Rows from block 5 of a small sound classifier, named by matrix and row number. Rows with one number belong to one neuron. Each number is 500 + 40 x the weight over its row's rms, rounded and kept within 0 to 999. All counts start at 0. Numbers have three digits each.
After each neuron's rows are labels from the 100 clips, of 14848, where the neuron reaches its highest value: "responds to" is what is common among them; "loudest" is the band of the loudest frequency at the time of the peak. Only what is clearly more common there than usual is listed. The data: acted Russian speech (Dusha).
# fc1: MLP up (model.blocks.5.mlp.fc1.weight, 1024x256), inputs 172-255
# fc2: MLP down (model.blocks.5.mlp.fc2.weight, 256x1024, transposed), outputs 172-255

fc1.363:519500454530479451510491518433532510549468458481462468484488531544461530551479482546512458548560455468633443440534504521514451479457472458523510538504494457559478538502536527485534529566568542456489566526486511524548541535547489530506483471519491473543
fc2.363:490505539504530496466463455476497488506509537549485498541523439546480539481554538474500569435493574503475489514426491574497530553464484513551561518472434528489491477474507533481484451527470533427481481491528536477493507478579571584546514488493435489480
responds to: emotion: angry
loudest: 4000 to 8000 Hz

fc1.385:503465522545529524470510538476547470521539498536461530473568529495497499475488516522580556460480542488553499554510492457431550444474479493478458454479502499514498424552466485525444532483527486489517486500558502556499522559510500478468476486536526515465
fc2.385:506489489510583517428448512467505510535496480545560533515492494503450492415510445529611579514565486582513436478415537544459450459487501564476468490502488564482542514470548448496457571540490548448485500490425559479451541471462573516485512413493458496487
responds to: emotion: positive
loudest: 500 to 1000 Hz

fc1.295:511372399518529531465468530517507479421479500462549508463484441500464454501480435544544484489496464472523530521539473475504562477544507556518489491478506483510531422535539494490493556505443571519516490517490502551467575466469531534498508497428545505507
fc2.295:513529557522460506458452381508440515534493549457495428485528531459503488536476481441493524452460494473503467499522434489485477501419513437539527488548454485506473499531509553553513453478558510519433516545530502496479521517511514564594519460554504465595
responds to: emotion: angry
loudest: 500 to 1000 Hz

fc1.545:464392514502495505442499424470536510551430505419510486488535517486445442398491478502516486615491479420570463472537510483476556452471536414541537498519503536491564484579517460517542576565503520494461512506488488536570517442524535514490486466528569436455
fc2.545:479513505505534484535583453499565494491440523451551520510505465479475530484543547499488464474530483420458489517491530529513458555504538462491531480453538492504491516542559476502471539556466533493534473445507537510538533444529523581509514554460495531405
responds to: emotion: positive
loudest: 250 to 500 Hz; 500 to 1000 Hz

fc1.246:480462438447525502422464523511525497507501451528490437483496519557468421426470479504552473422450488474510544529522527503525495498550520509522492619625483457522494467525525397554508586474478597444563528525429526567473509494407533507483550453436518441476
fc2.246:476516491539446470512507494499511495404517570449489482511509572427540503549456440502437494429420479497444499462522456522470412518455527490536517539439518481502452440553502443549494501524480520554554475439584456489468487496486422532546476547467505516513
responds to: emotion: angry
loudest: 500 to 1000 Hz

fc1.450:483558490481414497480508490578477521557473451454494423454560563496532455416480452529464536512368502440469456571585480525430501419480490472500482492555512428478566438578503434562509510510495540426511429574455519588492509544505592525508524535475476448500
fc2.450:430524518511474505494508459479473480537533555567434570561504510510507510499486535527530498555493541474492521470506468518458538542437495453481513539463487485536492490535503500551468455509516552479441453505523543493599432485522516495465467578488461498478
responds to: emotion: sad
loudest: 250 to 500 Hz

fc1.496:552559466512385505484537550526483550442530522451487451487505473502545539495510442494388395461504593475544525498567533520557540493508537469536476517470498489536514511547479460490534498507527520514530502526491396487489502530478416554478511499486464472568
fc2.496:537487500497485451528496468548537526435528449516539527521531484418492544456495471520514549501449428527576478548523465596502523490497531536446527457453548513398492444532594432503533558581514486504576476493534531502484491534450503523504481427432505529484
responds to: emotion: sad
loudest: 500 to 1000 Hz

fc1.418:472511459474502493398466473558568559507483522479580524483525511530503531467463448577516529470471531479481464562516548543468538489510546540522557526498415468456489468520523530529554542547510505453505558497527496522541509459536459473460530493464479462479
fc2.418:488517558483583501547508474450512501535473451529484490533459536594521483519493484527479522500461513547528489484487476496556469489462469517528459515562453502538481592494563509507493441440438514468503512567462546454547556535516477480553521536567425457528
responds to: emotion: positive
loudest: 500 to 1000 Hz

fc1.585:575408477537464491469545495497514537456526431556587547418482500485484476453515525546505487500477531413507507497539561617510493494484518482546455526512445510468474517497470584504474526502494514539499486528454463566475482538558519524477492474464517525498
fc2.585:463502487503537504504525486468528493477468518484465513525501487540532457415530550604504526505433576435508502508443496492471550532518490497511476495414481522501446517543522432491473482506456432438464495461472548581526531512597526469511497519558559482547
responds to: emotion: positive
loudest: 1000 to 2000 Hz

fc1.17:561494475484477530547492479593509455520505483404551494475471539507517519524492500593425490522501549461527523537531521451509547488521446580506468467455484503492523549550453487474469493470466481510528507505451495527444503535560474531506587531427440536566
fc2.17:501549566510476494516529466482539488536496461600473434527552502499510515459498477427436477534438430454422490474512492535520467497581459476515541450530518502457514506549535382489567510495568496439484449520468469482516498499506464500510511546474455472563
responds to: emotion: sad
loudest: 250 to 500 Hz

fc1.613:539421467510474473448508451495489544628576485538482468474509380503510517560478524487451543510535438511539515491509480518492466509527546418506467565537471503479507523529508535482496537488519543511451531528463538538588488513528467512440524461476546445511
fc2.613:518516500512452539480433566518470492450512521437514506465487578449510556488475497424444523513492490562491446516500518457510594482485535525465516575459477506477521486514494525497450483512556440495475460462533362480405453498422547523473508451534396488538
responds to: emotion: angry
loudest: 250 to 500 Hz; 500 to 1000 Hz

fc1.427:498473491573415487518505491569525525495555455465531470474566456502515541569564555513487466531512549473531557492491513485486543391497581510507484503502436454517471467586473504469456453448501569489496477511535455526503492600515505520420502481467545579533
fc2.427:503473470467517501508478535548499503543443478511508383510481482532508525506527470423464483496452538450526509542499551523603518484497494463506540486521496471421432490497531524432490483517512515516518574563474513631477517556526532594505489491493492515558
responds to: emotion: sad
loudest: 4000 to 8000 Hz