{"num_classes": 4, "norm": "layernorm", "parallel_block": false, "patch_size": [64, 4], "register_tokens": 8, "label_smoothing": 0.1, "loss": "cross_entropy", "init": "torch_default", "residual_init": "none", "beta2": 0.999, "lr_schedule": "wsd"}
Rows from block 4 of a small sound classifier, named by matrix and row number. Rows with one number belong to one neuron. Each number is 128 + 32 x the weight over its row's rms, rounded and kept within 0 to 255. All counts start at 0. Numbers have three digits each.
After each neuron's rows are labels from the 100 clips, of 14848, where the neuron reaches its highest value: "responds to" is what is common among them. Only what is clearly more common there than usual is listed. The data: acted Russian speech (Dusha). In brackets: how many of the 100, against the usual share in percent.
# fc1: MLP up (model.blocks.4.mlp.fc1.weight, 1024x256), inputs 128-191
# fc2: MLP down (model.blocks.4.mlp.fc2.weight, 256x1024, transposed), outputs 128-191

fc1.395:175097148119067100109114148200139142129128148153091090069181101104125129118134148110148157157168088140102109157174123108110143150139170106135143106088091110119118164124140175116079169176104107
fc2.395:197118124172116098024076136115125099094096074188135138160171104165116185122156141104155093059169126086108121117152170183133124186117099138170169160133157118165084179139094063078177168082100069
responds to: emotion: sad (59 vs 27.4)

fc1.587:174159153139101101134138079107096087195176114110127082129182114147165081130174152127138122121190146131163134178163147114128121084110091106119113125140090114139125133115144129070131127105086085
fc2.587:134142120141121082125166091198170169104192140144130122098112112192127140063136123104084114132108079174114084131088208129110170140120148140175096119102152187126140142123111220170123136091148172
responds to: emotion: angry (41 vs 18.7)

fc1.43:207164202144059083143146121107122131145143118168102177075164114107131164112110111157081129116175096109131151124120130123112143081156181125145198114094133120175166182140127160116135141096152141
fc2.43:127163086133121174107090172142092132070131105144124140203079096146107100124126145134098113195110097090150191141089130122158139110109120124147105114091180118116141137157110098090069111130110113
responds to: emotion: sad (63 vs 27.4)

fc1.439:142157128225117105145133119105154141084082167155123128120155163151088171106122152148118101181123137124144154143174082190126034107109091094137162160159131112102102155129147175093153140157124105
fc2.439:176170150101103121144124136155097197115106122112123172108125129090124120176133173164181076100153083058107129109087094125143150150122046123148157150138139173110108096148127104155078092101151210
responds to: emotion: angry (51 vs 18.7)

fc1.409:172153098155080135127182075181149099132109134150113123125182135163094171145115175141141128136214141114103122073141122147108127103135123075154140072170154100123110145077144127095141101114109143
fc2.409:135117097085117134135132172119138121086166111153124088104183144106183142184145111159148119173095078121162173089151122097151117097158122133177154109093149090168104149143170059099129187103119119
responds to: emotion: sad (70 vs 27.4)

fc1.236:169117166088145132185159102094126117123094097168074143158141111126162118115148142164083104143044135175109113119173116117172077125173133125172150113136175106146106147140089133103168149181062100
fc2.236:078169087122132130136127096129118121141159202119150175123084132113091119119142075148171124090123165175178084144122113173085048110113095136153138096147170148109140155145125140125102137095139122
responds to: emotion: sad (55 vs 27.4)

fc1.457:137138099190128152119122146112101158089113147136171116150135103090069131150177098135089111133163147153142137102176115161076123142134139075137140144158062096079150129115111113098071162139116133
fc2.457:091110121069123191140059169121123115142129115144140205158114180074146066155121124164160143158130144078140142171117094130191106112131126149099140059074153113174143107176089110123131119133127133
responds to: emotion: angry (42 vs 18.7)

fc1.229:154124225173148114096122080133092135121134110094136161088130134136141178099112075162105140199192191134105132210153170123133126115126150143100123149122070142124118139194107121087153101192135112
fc2.229:121114128167115084174126168121177121166149116103126089110149088122132128137179165140149058140110113109110125140168151156105100138201166122167175087138155116086131147043146135153173168169187099
responds to: emotion: neutral (73 vs 35.3)

fc1.10:149097153203141100137143142119138087140092171129128159107175186136133143126174083162182167132147179165153066098182130179100052078187162098088150142103086128120127120128120102085120180170113098
fc2.10:147197098196107098165141118178134161103070150113112142151200089178169161107126160118187063109124115143157165144121104162104118121144099127147134146120141114136154141095160146160130123159133130
responds to: emotion: sad (66 vs 27.4)

fc1.428:254158129176142145129101086121146121131106097117104122140168159124058139112114148130153144134146108108128123135146124158138081168154132122156119097131067125154114065117117118101143100125095122
fc2.428:170127148113109089101115166122097148134170141121111127134132150148100174115154113099137150132112133145118119164093251072152126116134087134179172097114107110155149169137087168152137143103123122
responds to: emotion: neutral (63 vs 35.3)

fc1.523:126100116160103100123088166101149135117131160134101117094102126045102129149088159131171128120094144151139121080159114149136104137082112118166214120124155115112082183124145091137135113169121185
fc2.523:138116125113096154087105145087149116138144139189113133138160081178132141165139105054174090118159110062148089120141151126131073163127110132114132169133137088099102129109090072081186146161113039
responds to: emotion: sad (71 vs 27.4)

fc1.541:193125108086055144112145152182118172166093111141097126150143141144107187186167170114098153130110079136137106083132128094112135162124148132135137134162143070121105107158087156116155144144119140
fc2.541:157114155088137173151161109151070120088169092123104166167066155105101138119135111147131137158152160157129138202087155130172125143109154107152133085116148086081143075182135163094151085143098091
responds to: emotion: neutral (64 vs 35.3)

fc1.272:133140035110124162082122087185117132117119132130095088182184137115163079201140168130130145101107133210126123078222066163088138146147221113150130121142176062117069119093161099118105118203057075
fc2.272:078112134119153101180074179104114106104115106095134122130116118150109160140219151140155099145146174080159093082139107091072121128084121128059125159142138118141161131111102191147076164134129113
responds to: emotion: angry (55 vs 18.7)

fc1.45:165145188154133148126134135143085098171115138125165109143116153090106176121102134120134157125138191105072135126140115095105193128083092051141113141183061061128135117133178164089153110130107162
fc2.45:073115120146125101137116136118185129149161095102124176182119120080165128052134122071156155158178141084130168176146108177138125081152109136138142136117115175163134157111066154180099173076142066
responds to: emotion: angry (49 vs 18.7)

fc1.440:191132185119034099148138082138171163151106143114086097088194125086143138165165161124083112123126067157113128112089116155160099116097133138158135106152115091093143206153112148115102122190138139
fc2.440:100158105110102203067095154123133111133105143150110122119124096100153135150160124070117106130143101115147138016147079105125123127115177130117141158186173149156123149096163105126114156128152141
responds to: emotion: sad (64 vs 27.4)

fc1.1:112096165080129173138147144143041154050149111167089074074156200138134084081113103170111134183155072155123177139143102131181150114125144152126130102142154092111112131170203106152110128098117123
fc2.1:103183090152110076143159184132118118105079163085121176110128116150091159143091169128114124141095119125103164117158101112107105063116145118146142167103149196128113146125069108165145066215163167
responds to: emotion: sad (72 vs 27.4)

fc1.130:168100159166128139152121083093161091130129129132145144131146124143121151117063114195105103149176121079129135133101108129086109163044120082154140157131148132144129114091147127106090155111059135
fc2.130:091155148167142075185116122144149139168120115133135148148121169144129093143100104127074132211114134119092125090134119107150125139087126136099084124154139135120129128118073212125062135145092132
responds to: emotion: angry (42 vs 18.7)

fc1.636:111071103148156137129103119132118118094095064181120124153128128116151147144160142105157163146112126157095200057176096183130077130166189131113184106139131100121098133154128145095182161126071063
fc2.636:142095094122124171162114169147069075117155072122129137188086115120132146130145141128097155126142131133128098207139140180136169109063143120147153089153149122090105125117094153173059048178120145
responds to: emotion: angry (66 vs 18.7)

fc1.652:117102138083162152130139058162108102130103095174167097124168095148157097116137183157133176149089157092123169194162141121141127137158180142142158064053140115146153180152122183047127115121101180
fc2.652:097159166189153109070030103124112150146161142155126128172105111122148110109141136045092111131165164131104133137127094126065127090083107154124118151150126108140098130137172074163116142086112068
responds to: emotion: positive (40 vs 18.6)

fc1.683:130112148170120135138151117158113110178143086178138092111130164080146146148151187207078103163105185137129157158174161097165070099103158103159172057090132119119184197144164157036107145133106196
fc2.683:157132129099118152079101125150122170127106171079089160110155156086155139126096113097142142146163063120059146143138119142094143113091096129183102121158107124124068082133130056139187099179140121
responds to: emotion: sad (57 vs 27.4)

fc1.387:151087139161149153095105144110111090146116103171185077110123127087051113128088132104139154126066154099118209097180119098072143153100084069123156130111111144084138154152157134043121146140055157
fc2.387:073107075157132142150126183104124085139125120140165086204096139115206107136137143120115129170149145115144106190142144149103164154141145125133097141154185116150169139111088084143112180149163078
responds to: emotion: angry (74 vs 18.7)

fc1.350:135165103196114153090115077177106157070095099142102150146139095148066135111103146119146147158128099163138164099149104181153112131124151110125124141145161107153108163176141156114122151157066107
fc2.350:161117191147137140183129150116136120147124168166136124174114124124131141186099136076150108115179143072116169159088146086128125146086089119099132110152086067070158123122136123151079099097153121
responds to: emotion: positive (41 vs 18.6); emotion: angry (41 vs 18.7)

fc1.570:112149126175086122096081106146121081167118171155102114136148116127110081115113172145126110154116105115109167156136121125108082075124131090147194081104177109139141185112125128116076151119014097
fc2.570:123121125124131139078084094151126164198145123142103158151107127160157104120177127130084094126125136182121113123144156054103140141152126126150148101157095142133115136103134151102152151104127062
responds to: emotion: angry (40 vs 18.7)

fc1.675:129069186119086175118156143105131136153156105217165107119133113099103100143148109128171087116115142112140155076167096109200099178156119030093139162142148154098089181130159088069119143104101142
fc2.675:182143184129136091106113075159127144164128187084123139112105112157139130133128188146138122120111108151107156045114133090063140133097089132127168136165084066148121135113125181192165063136192126
responds to: emotion: angry (47 vs 18.7)

fc1.115:152129107148160167135159109129071100101112117173161146167106135094097135146123171114179202090075186157099153109177087147104124144072083051113156140182104112131077115139110098094112158145038110
fc2.115:118128166172087104138161187176169104115121099103117133052155138175154194148148127153098148183154085132093115140151128143111123101128172134118123151100134098134160137134075157135078124140131185
responds to: emotion: angry (62 vs 18.7)

fc1.217:183107117130064134087145117137084130109118137142159142105146138090114128066082138148127125153099081154201176115131091058132149099122153114103180124053132122094217163195129113096107175081133106
fc2.217:137104168115141106158069244105111102170141107080132103175145161120111114171193164102140178178115158052175147137135166117159170109088114138102185152113116111124115117124079119118143105124138091
responds to: emotion: sad (70 vs 27.4)

fc1.232:148131141072118183114163094096128089143130098122125108148126121114147183164082147118139166148110136167140122151128124100206135168159147118121134111157100111171106123154124123089220152130111146
fc2.232:177113101127112166115134110150108149104157137149113109113154119109127122121168089142112065154144114136204149094099193138099120184104196124170158065084167113097115075133139096068143112073156089
responds to: emotion: angry (40 vs 18.7)

fc1.434:124097160125125155160144094094130074122155083106167173117123158094125161095033131190087203181115145118136097161161111185173092127106106111136133147156114121167130109159089116086158149090113120
fc2.434:145088117108144196129121141088149090107197081217125079142118092086116106152133145094111130131189114131171139125147115099140097184149128135115140077124104093099163111124112073124136174122143080
responds to: emotion: angry (41 vs 18.7)

fc1.345:188127166151069166137114084139114120162085147158088135124146096136081123126127105165099142158105081150127140137156114168159087137123201119109131136135148175130115119135125144072144117126110080
fc2.345:132159160162141108153162099096130127149118165151139152128122147158120138170139084102145102169142159134127095113145103068148095142100093127123125117117094120142183152135121133140058154140088147
responds to: emotion: angry (50 vs 18.7)

fc1.479:118136126204101093126135148103110147130107152150074128107118104142135111168099149114146127182128129128137187106191123080169080106109074075110131169151144115145087183097073121033095184161104077
fc2.479:153122118070131118106147140184093101123105128084129125136132171152094115109149178102088122126118163196075130134102105114120175139117134124128102146128090237088151104179153123158155117147162191
responds to: emotion: angry (40 vs 18.7)

fc1.536:186137105150116065118122130137077083074102086181116010134139174105080091104101115190150142127089130166090112120177146135135111100146151092160141135157117065112114129099175117126119168161084137
fc2.536:070128117122130176076102123142142115160165106148132152172063137129106119121153159097108142139171179183137089070160144108096080166124133133127101125144155129072135121131091109115097170071088078
responds to: emotion: angry (68 vs 18.7)

fc1.231:106158106096192140105145093129125065094121181141163054075173187111129098111156143120116127103191196186140093112095124189128138120126051126145140129156097084172081157144144150137052103125062098
fc2.231:140110143114124101121141093174108139112157170099115175102045084123139089158100136167170132135056136140169175224117135076099139134134127121117119087110170084104158145100151150151102084147156130
responds to: emotion: angry (43 vs 18.7)

fc1.490:149081092140129099134139153126136097141086104122118066093131109122048146123136142139116168102116105108129143062160117153021151124090130071109135178162137103109124166093132083140170181145118156
fc2.490:117182105127158143191119121116141097110199152113126155121090154105124101113107143194138173224107151109135121201135135132181087195151150139156155078099119158145122085114091150096139105128138105
responds to: emotion: angry (64 vs 18.7)

fc1.690:187111112100122133175152145097128138145174149160158024086207213120072067069093128220132135172095107124146099099132129118178132205130161156175153122143117168126102128131167148112184095112083160
fc2.690:099111105095145086143116099109119050197096199128141210165102095137095148052120176091160132077112156216174113099117090102072109159109105148131139154113136060125124144129103180163147136173101116
responds to: emotion: sad (55 vs 27.4)

fc1.342:151128121160151142173151089188133083125154145100180116128167142136121117121097141190121189159140196126148116141153154144097141183088172115123142105137086126158109108090096174098127110121066157
fc2.342:150155084111096094097134104180120167149091161084093188099179131150136128150156137127176172083090124212215161104096182147093120100127173126126142105114154117125098110119084141100156091168143117
responds to: emotion: positive (55 vs 18.6)

fc1.319:134129083157113134039146133173150109141076109169114125101201123116124114152139149101191072156138128132093140085153126124104139127132084097138167137078158125063122193140171097089119155132104124
fc2.319:162108044160102112144105124123120212097140069123102135161160147101137150071114096134062118176114083142140167162112160213105147112136134132166129107099146127136040112140117117141175073162154131
responds to: emotion: positive (42 vs 18.6)

fc1.127:164095163131165145116137102145065119098108100148127111139176145176094105102123190152176176140091173155170144163182131123141144137094132117124127101132134132096140160169159132000165089087050123
fc2.127:141133068121137109109132130131110096065164046146152063112164113103136124119131086105126201117122113149130120133125197176127163106115119124169130144122142123100109173112144144131102179119104166
responds to: emotion: angry (52 vs 18.7)

fc1.500:162140194045133113167124137125094081096152099126197076142171173101183143158128112122166189126124110074152118084129067069156126182113147124071139159133040158121119074154082137132129144105100148
fc2.500:090146145148146105125138163146123121185106160054103182155065130207105126119165176172157118178118154145162134133135143089143150104139152120114112117122087170151176106098091093127138169129170120
responds to: emotion: positive (55 vs 18.6)

fc1.477:170167179086131118131160096169109112089100129123099067085189164115147152122124130091172127133117106097127190113101103138168138130121130152057114148123126122109180222137178108113117177141098134
fc2.477:131143152153126122144161097133131126093098107083126159176110146158127184090151160145077112131141081115153184079072137100146110119142133135101124139103144107175155074157093195146114167072106130
responds to: emotion: positive (62 vs 18.6)

fc1.595:156122118066166111136113116139133199118055167109112092129155178062093080138160112136140110123068110168105162082176125129071137109160127123111155089201114141118076127167140096145201125155121121
fc2.595:099117150145136145141134133129092126113132160088140118165047105147182121170136065117106108104106131180139144167100128184110138153141165123127096158171184106064138104101166099155078076149148098
responds to: emotion: neutral (65 vs 35.3)

fc1.527:118095123109114149073100149144103109110169168149143053062145180100123092119102133114170086171152135110137171100112080077097149154085099153147175140126142101116142152138164091099132186087104128
fc2.527:112172129180137097165135131170081188093104152131104137136077112144111118095164107115137102134152126137171148153070156163153137118091110143172157137116173170107134140128111172134097091074151139
responds to: emotion: positive (44 vs 18.6)

fc1.140:138037159132145120120136139094139070134121110092156172119124170148104194107086167174075199165176141093084101111128152100141166178169179153139118128140108096127154088144123159115155154122100133
fc2.140:159155109065120165101129138157112141066132197154103130140185142166121118074151159134169089147161093157145117106128089129144088119082111129108106081093125140182112081155149080172155147114110148
responds to: emotion: positive (42 vs 18.6)

fc1.406:141112126151132132096135131128079116092124111070207139116136150103073156105061111208139135142187119092176181137141134096092105111167139096093109165116104160129157098115140073113150223086133104
fc2.406:138145113127123119108098128086147203129123135138133128156122162094151119144154191182177177088127109115136094092103122103133150131138115123186154120086099123198147128124134111180184148044141148
responds to: emotion: sad (55 vs 27.4)

fc1.94:127117073118105140111114085134112144131147171136118135135130117112141126099105162119124149168166090144056157099134081102066091110082100092156163103153125086158115093126106138089166176120114071
fc2.94:117135105149144085135143129140078133151114085116157085153146101092115141157152173155116126078072198121114169185164144172075156087086130102154171142135120174129083142130161120148141105170123187
responds to: emotion: angry (57 vs 18.7)

fc1.7:128095153147127172100098167132097110097155092127111058050189155134087083114113169167122121204116078093159213125149125126165115103137185144085187102106154118106139163111108084122103142102107167
fc2.7:118153163159119104098134091135134132171126145102121138157124140143213123090145114065114103120099167168052184183160103078127084107163149118146110140151096072134136149121108188091104139137092043
responds to: emotion: sad (62 vs 27.4)

fc1.605:107154109177113079077111070155097162066095202115164150144168150137088146132107164177126163135130145139123156101078146151127105155096131167135099130165141158199092164170103149127146136125074171
fc2.605:147175093092138137131141098142102139134119148172123130115142118095092105064149128191152153057114155108096073126116153109130101130165124121159170138134087172073116126151123128160102113127140176
responds to: emotion: neutral (68 vs 35.3)

fc1.608:123114135169119144123107127109126084086081129178115145113114152117114129163078118110092175132086145140122102055169116162102110115086182141137144073112169099149123099176141117115105161136098102
fc2.608:151130085107128183126108159065114112117159099119111078169138077125146116155184110106156150150180141094147108134173146211160165179134094122180162118133183160153047137119161042118142082159150129
responds to: emotion: angry (48 vs 18.7)

fc1.109:141086118125119112148116062122064120129121136153143126126113128137096087083094165222107097136102101147140117157091123150124158203118146126129148097119162099209103159123126112115151091106104173
fc2.109:142079134090163186130096169112160107097160069155132084114164169045141116151089122114097148104185137119123157074129105099108133129129168141109109038120110107104084078142167152122116109104135104
responds to: emotion: neutral (63 vs 35.3)

fc1.48:156083123086093123109167135129158050143101115124121090061179171118122163100096112118155099128139127137091157150139131124160121146120126066141166177140114140080110180109180152110178156195116128
fc2.48:101117142105140138121085129135111094146100151096135115136149172124152103110155095093142115076115143047084141079131064137091114105175113141093138159154110150065135090112169162154118105071133114
responds to: emotion: positive (54 vs 18.6)

fc1.135:162152134161114148127163088091088095104107142103193131113116116093117181146129155150086155120130125104151107091114127118122143145154206080099182128181126108118193132131109177087093133175137149
fc2.135:138148108157136132118139099163092113105213082178146103150105115113107073099117124084121101164112169136096142162106124118124108160057092123164118089109170164115142154136140078135087109144102138
responds to: emotion: angry (46 vs 18.7)

fc1.481:149110107118143144130149116119091069082152105159193062111144106081079124134133192107203144140097148130133121154165112126086116131080081090088141145115041123079149135118194121093129128123091153
fc2.481:118138059144139100157135113113120057168150174115165051126088122083108098168169138156136145108111200091147117188152118145062138136164132110177136142149129100124148133093118074127085168155099080
responds to: emotion: angry (60 vs 18.7)

fc1.293:140102143153103129123212127118057102092129157132104128054124106151112115121133133164164115140146144132102132123149114150154050165114128054124130120116144171047096190072143102141106179118124119
fc2.293:106107130115129113092099077118148092145147182132117189167111071136148142134126137116100121135106144119079147142109118175107062149129099120125092122086135056150137185157121102158140133155099118
responds to: emotion: sad (56 vs 27.4)

fc1.528:128155081138122123104136116135131039117090180135140106142139150129028136122182221154114155070151148130147059112172154173102121208172151108148118147167136118109118074139118103119181129139101114
fc2.528:149114165177126127157152079120104094153113169118127187175170099190088127042075128101143139119123089117123158148132133124139065174113119130084091149107137098138114115120097155099124081109132067
responds to: emotion: angry (46 vs 18.7)

fc1.486:132135194150083128127125135086139059139132176115149168080148068106125164149073133151125177112158133104139068090143110133128131100120096128097151124154100064180146113162129143104135130137135134
fc2.486:110139066106148184076124087136097130099180141165151144177135047099149063147119083165161141149160145143160160052121157129136099165099056151146130121130178147140117174149211049132097112096108146
responds to: emotion: angry (48 vs 18.7)

fc1.438:129132150080086208040100108135152117089150138063119168111172124142103178110150161120138185102193109141135156122139127083131126088140107127096107165124074200152139104211073106063140085135117142
fc2.438:132130181149164109182122157119154165167163073112123129072122132133156118098128141163052111151127120115051079217159145100136178106155101148185187173214107073111126137087095232118146103175134068
responds to: emotion: neutral (67 vs 35.3)

fc1.760:190101182173104038161142124095170119082112152176129178118154153106116150095081178143130093201092145136097124144127135111113158118149124109147168156096133081160143143182121137090136174171102123
fc2.760:076150103126143142137115156142075099136182083145138149156092179124112102111095068097167127151126156120102177194113107097143125109112110134070059134110126196134099047124113130120110113134072100
responds to: emotion: neutral (60 vs 35.3)

fc1.400:168158158175093113127104164084118100164094122121111101102121139154117158156159144122122180115132114068139155088152125150136128155129140102157148200124155124126073133115148102125150171133113099
fc2.400:087148051155151104155152137143119117108142185105123156101116146144155079161078143212169114201100181140144115229145107138132103121119139161124123029084154189127128136115115052111103077158139146
responds to: emotion: angry (47 vs 18.7)

fc1.432:128120142206135132119154111101159071146111098130112068060189150145113125122122129171136083234129137099127171094127116135119102164143161080123110172089119142129159146125163123079159176163124153
fc2.432:169171131170105069192165146134103156124088119147112126126157115158122111122184152129199122094126122048138191109126117139127121134087101141150131200148150128146100122101091175156079135131108115
responds to: emotion: positive (40 vs 18.6)

fc1.374:126077135094151128113105021169081105169103150127105151139167152166150156121078093158116130063213155188127104138133116143126117128102150150100161123119130061182065120128162183094115139109048126
fc2.374:146149158111089121191167146137154165154175136130140092095155146099156132163141111102076056129130086088150159121095103098115130112164181138137127064133099131088154080111118158168127099072204130
responds to: emotion: angry (41 vs 18.7)

fc1.170:141130100123105108121099150170140153059160090149078099050155126120118118177119132129212079137043120176182198122137125104140099097152136163118171085075140110114136146122164109091133127131119172
fc2.170:150125156136104118140172172175115114136100118139115152109122131173152213133067120108074092189151149092051161168138117108167145138118150133177142123131130094125140145114093194082109090164155125
responds to: emotion: sad (68 vs 27.4)

fc1.313:190102148090153078147172110139138113114088122180147124128147148109093147125145188113111113120104135124095132101188103199094139150131141095059169087239063147168122147121148128143151152158104129
fc2.313:129138167088120115157122129114160137131117074132140123079121104127113164125087094122093116097120123085060081170105076157153145145140107130161092131148076121144127147119148183122060141138144169
responds to: emotion: angry (45 vs 18.7)

fc1.362:130065131079125116100112111170122082134176087133145030108158125105143106130139200103169086169147151159139176121146148058069130108141141148131144123126134089121122120113162128156151125100114106
fc2.362:154155138083137155138085094132129117141142140139094110163095156167104085132155102086100122099149118156131074126135119087164123186106078114150090129138130202144120116147150147114138150121125101
responds to: emotion: positive (45 vs 18.6)

fc1.451:129132160075171158115114122173086075082147098136130044129129137115090079129116182136123090146124123144062141138178137105114179143115179122157119119157139112146120119134157158107114146152087099
fc2.451:128113131137135141101099106122150111157165138078119071103130156073169060104128056116078131128116116210120145148157130149104156098148135127109108128186107115109087123088165162205163146180158073
responds to: emotion: angry (44 vs 18.7)

fc1.596:245132159146162154118087065105137095082156103094112151138177184136082149082093113127132147100118100132147134142114141149144078124140087170110107115112097135136123060163128102101129070144107096
fc2.596:175141113126126112117112149123092133111182102145110099114158128132130170153173139087149094072124140099138138131111255114139142129090101127156180102144141114096128145111122166129093136125132131
responds to: emotion: neutral (68 vs 35.3)

fc1.243:141089086149143097114178121125129092128139104131158064114159118154125117094108117154164078132123149141121160151137122094121121175120129045089158154157094122091111110080168105118121121201091095
fc2.243:139100110090126164109116097142101133123167157140125063091110111081133073096097131112113113028120085141132114082082113137073169149146133120112096164175143093070153097124192080195145100111142148
responds to: emotion: angry (42 vs 18.7)

fc1.665:164146074122131116113169086137038201130111127155125179119132133125082113115119136164100090162127147166165101123124169125122101092094142194105143032146124148152093157168056098107142121148090142
fc2.665:110098088164156108170123113097124084144094143154150069104183125046125085192124132144138185065083122189157092044125105163105134149140138121119128134105138096075092146155194132097113144122110150
responds to: emotion: neutral (62 vs 35.3)

fc1.44:166102132138132125149165058111142117118113096162152187154214141120117107070070161186134153175119138117126128156151145172150104192154239108144148078125129165146123123129107155075190116142095130
fc2.44:137140178166153130115111128131095086146123140155127128106141162111111117114156124124145158078124160091125118131151108149097114131134120134108116157100095100157122127171126170132128190115066083
responds to: emotion: angry (39 vs 18.7)

fc1.744:140122114145111041132179110167096090125139160137148076110127126090134136145160128100126077089123112154066127116099118146116155071119100100145123118153121135234153133143145169151128152161129152
fc2.744:134110127133147101109108100125068072097161130144138170144075090148126153103110096160108142190109171148109182171142145136108134130110092132114175129133180116130087193152113078158086114145087095
responds to: emotion: angry (43 vs 18.7)

fc1.574:117077095121178152078111115142133102068150127175161051136106118070122110085095129115153154172102163179108212101187127129066127110130125096105151021116147136127093132147203146160175149133058103
fc2.574:087111126106140104177127101140132056150119160143132087123105145124126074101188119104128173149134137190154089165149106143082119144123176138135131127146136110159147097104070161126100140158119076
responds to: emotion: angry (80 vs 18.7)

fc1.763:123121136099135159080094138128105120100138113170172087108164162072063075158160084125143155096123168157128163106221126146116079139121146125121159102123087159086121143214136110077100139130062138
fc2.763:115135096123134050176150133118162088193087146157147104136127141135177138151161142119199129141107148126116120212115125130115123139121139127143130110135147123158156172112041134125129164156170125
responds to: emotion: angry (61 vs 18.7)

fc1.357:185147205170094055171152104129120089146077162125162125082141134113083163134157110122111093139151107098089111192157123088105149133154060107138117117126066094122237150113124152123123135132129116
fc2.357:102118124116131134092075093147143143118164161129121173195120124137167124136133168127089138135147132096086140113150082120155155178141120143159116148091131164223088114177116096095136136049079112
responds to: emotion: sad (58 vs 27.4)

fc1.325:136062112107090119071133159114112083119121133146141131102173124061102128193133084119188160103114196142150185116205171132154038176146105132123169085127118114104116138156128120026179139166098141
fc2.325:159124060143119121199180183083111104150132151120142085155118070151115147091165127105205131140118127120180094144129189117075160104117134118109126143136127080171130118087119063112132166160179096
responds to: emotion: angry (49 vs 18.7)

fc1.405:199076169097117113184150108108130106149142100133188129124136115113149151109073136160132149124116126093125148126171090102139126151132136078097152141167093141127108075092141122105095116147098126
fc2.405:163164128200110075161132112156167134105114105155117078091193120075143112134118120099136076171145069146106145108126139182110159108150166120165097116158189102157108144101124114138058100151108139
responds to: emotion: angry (46 vs 18.7)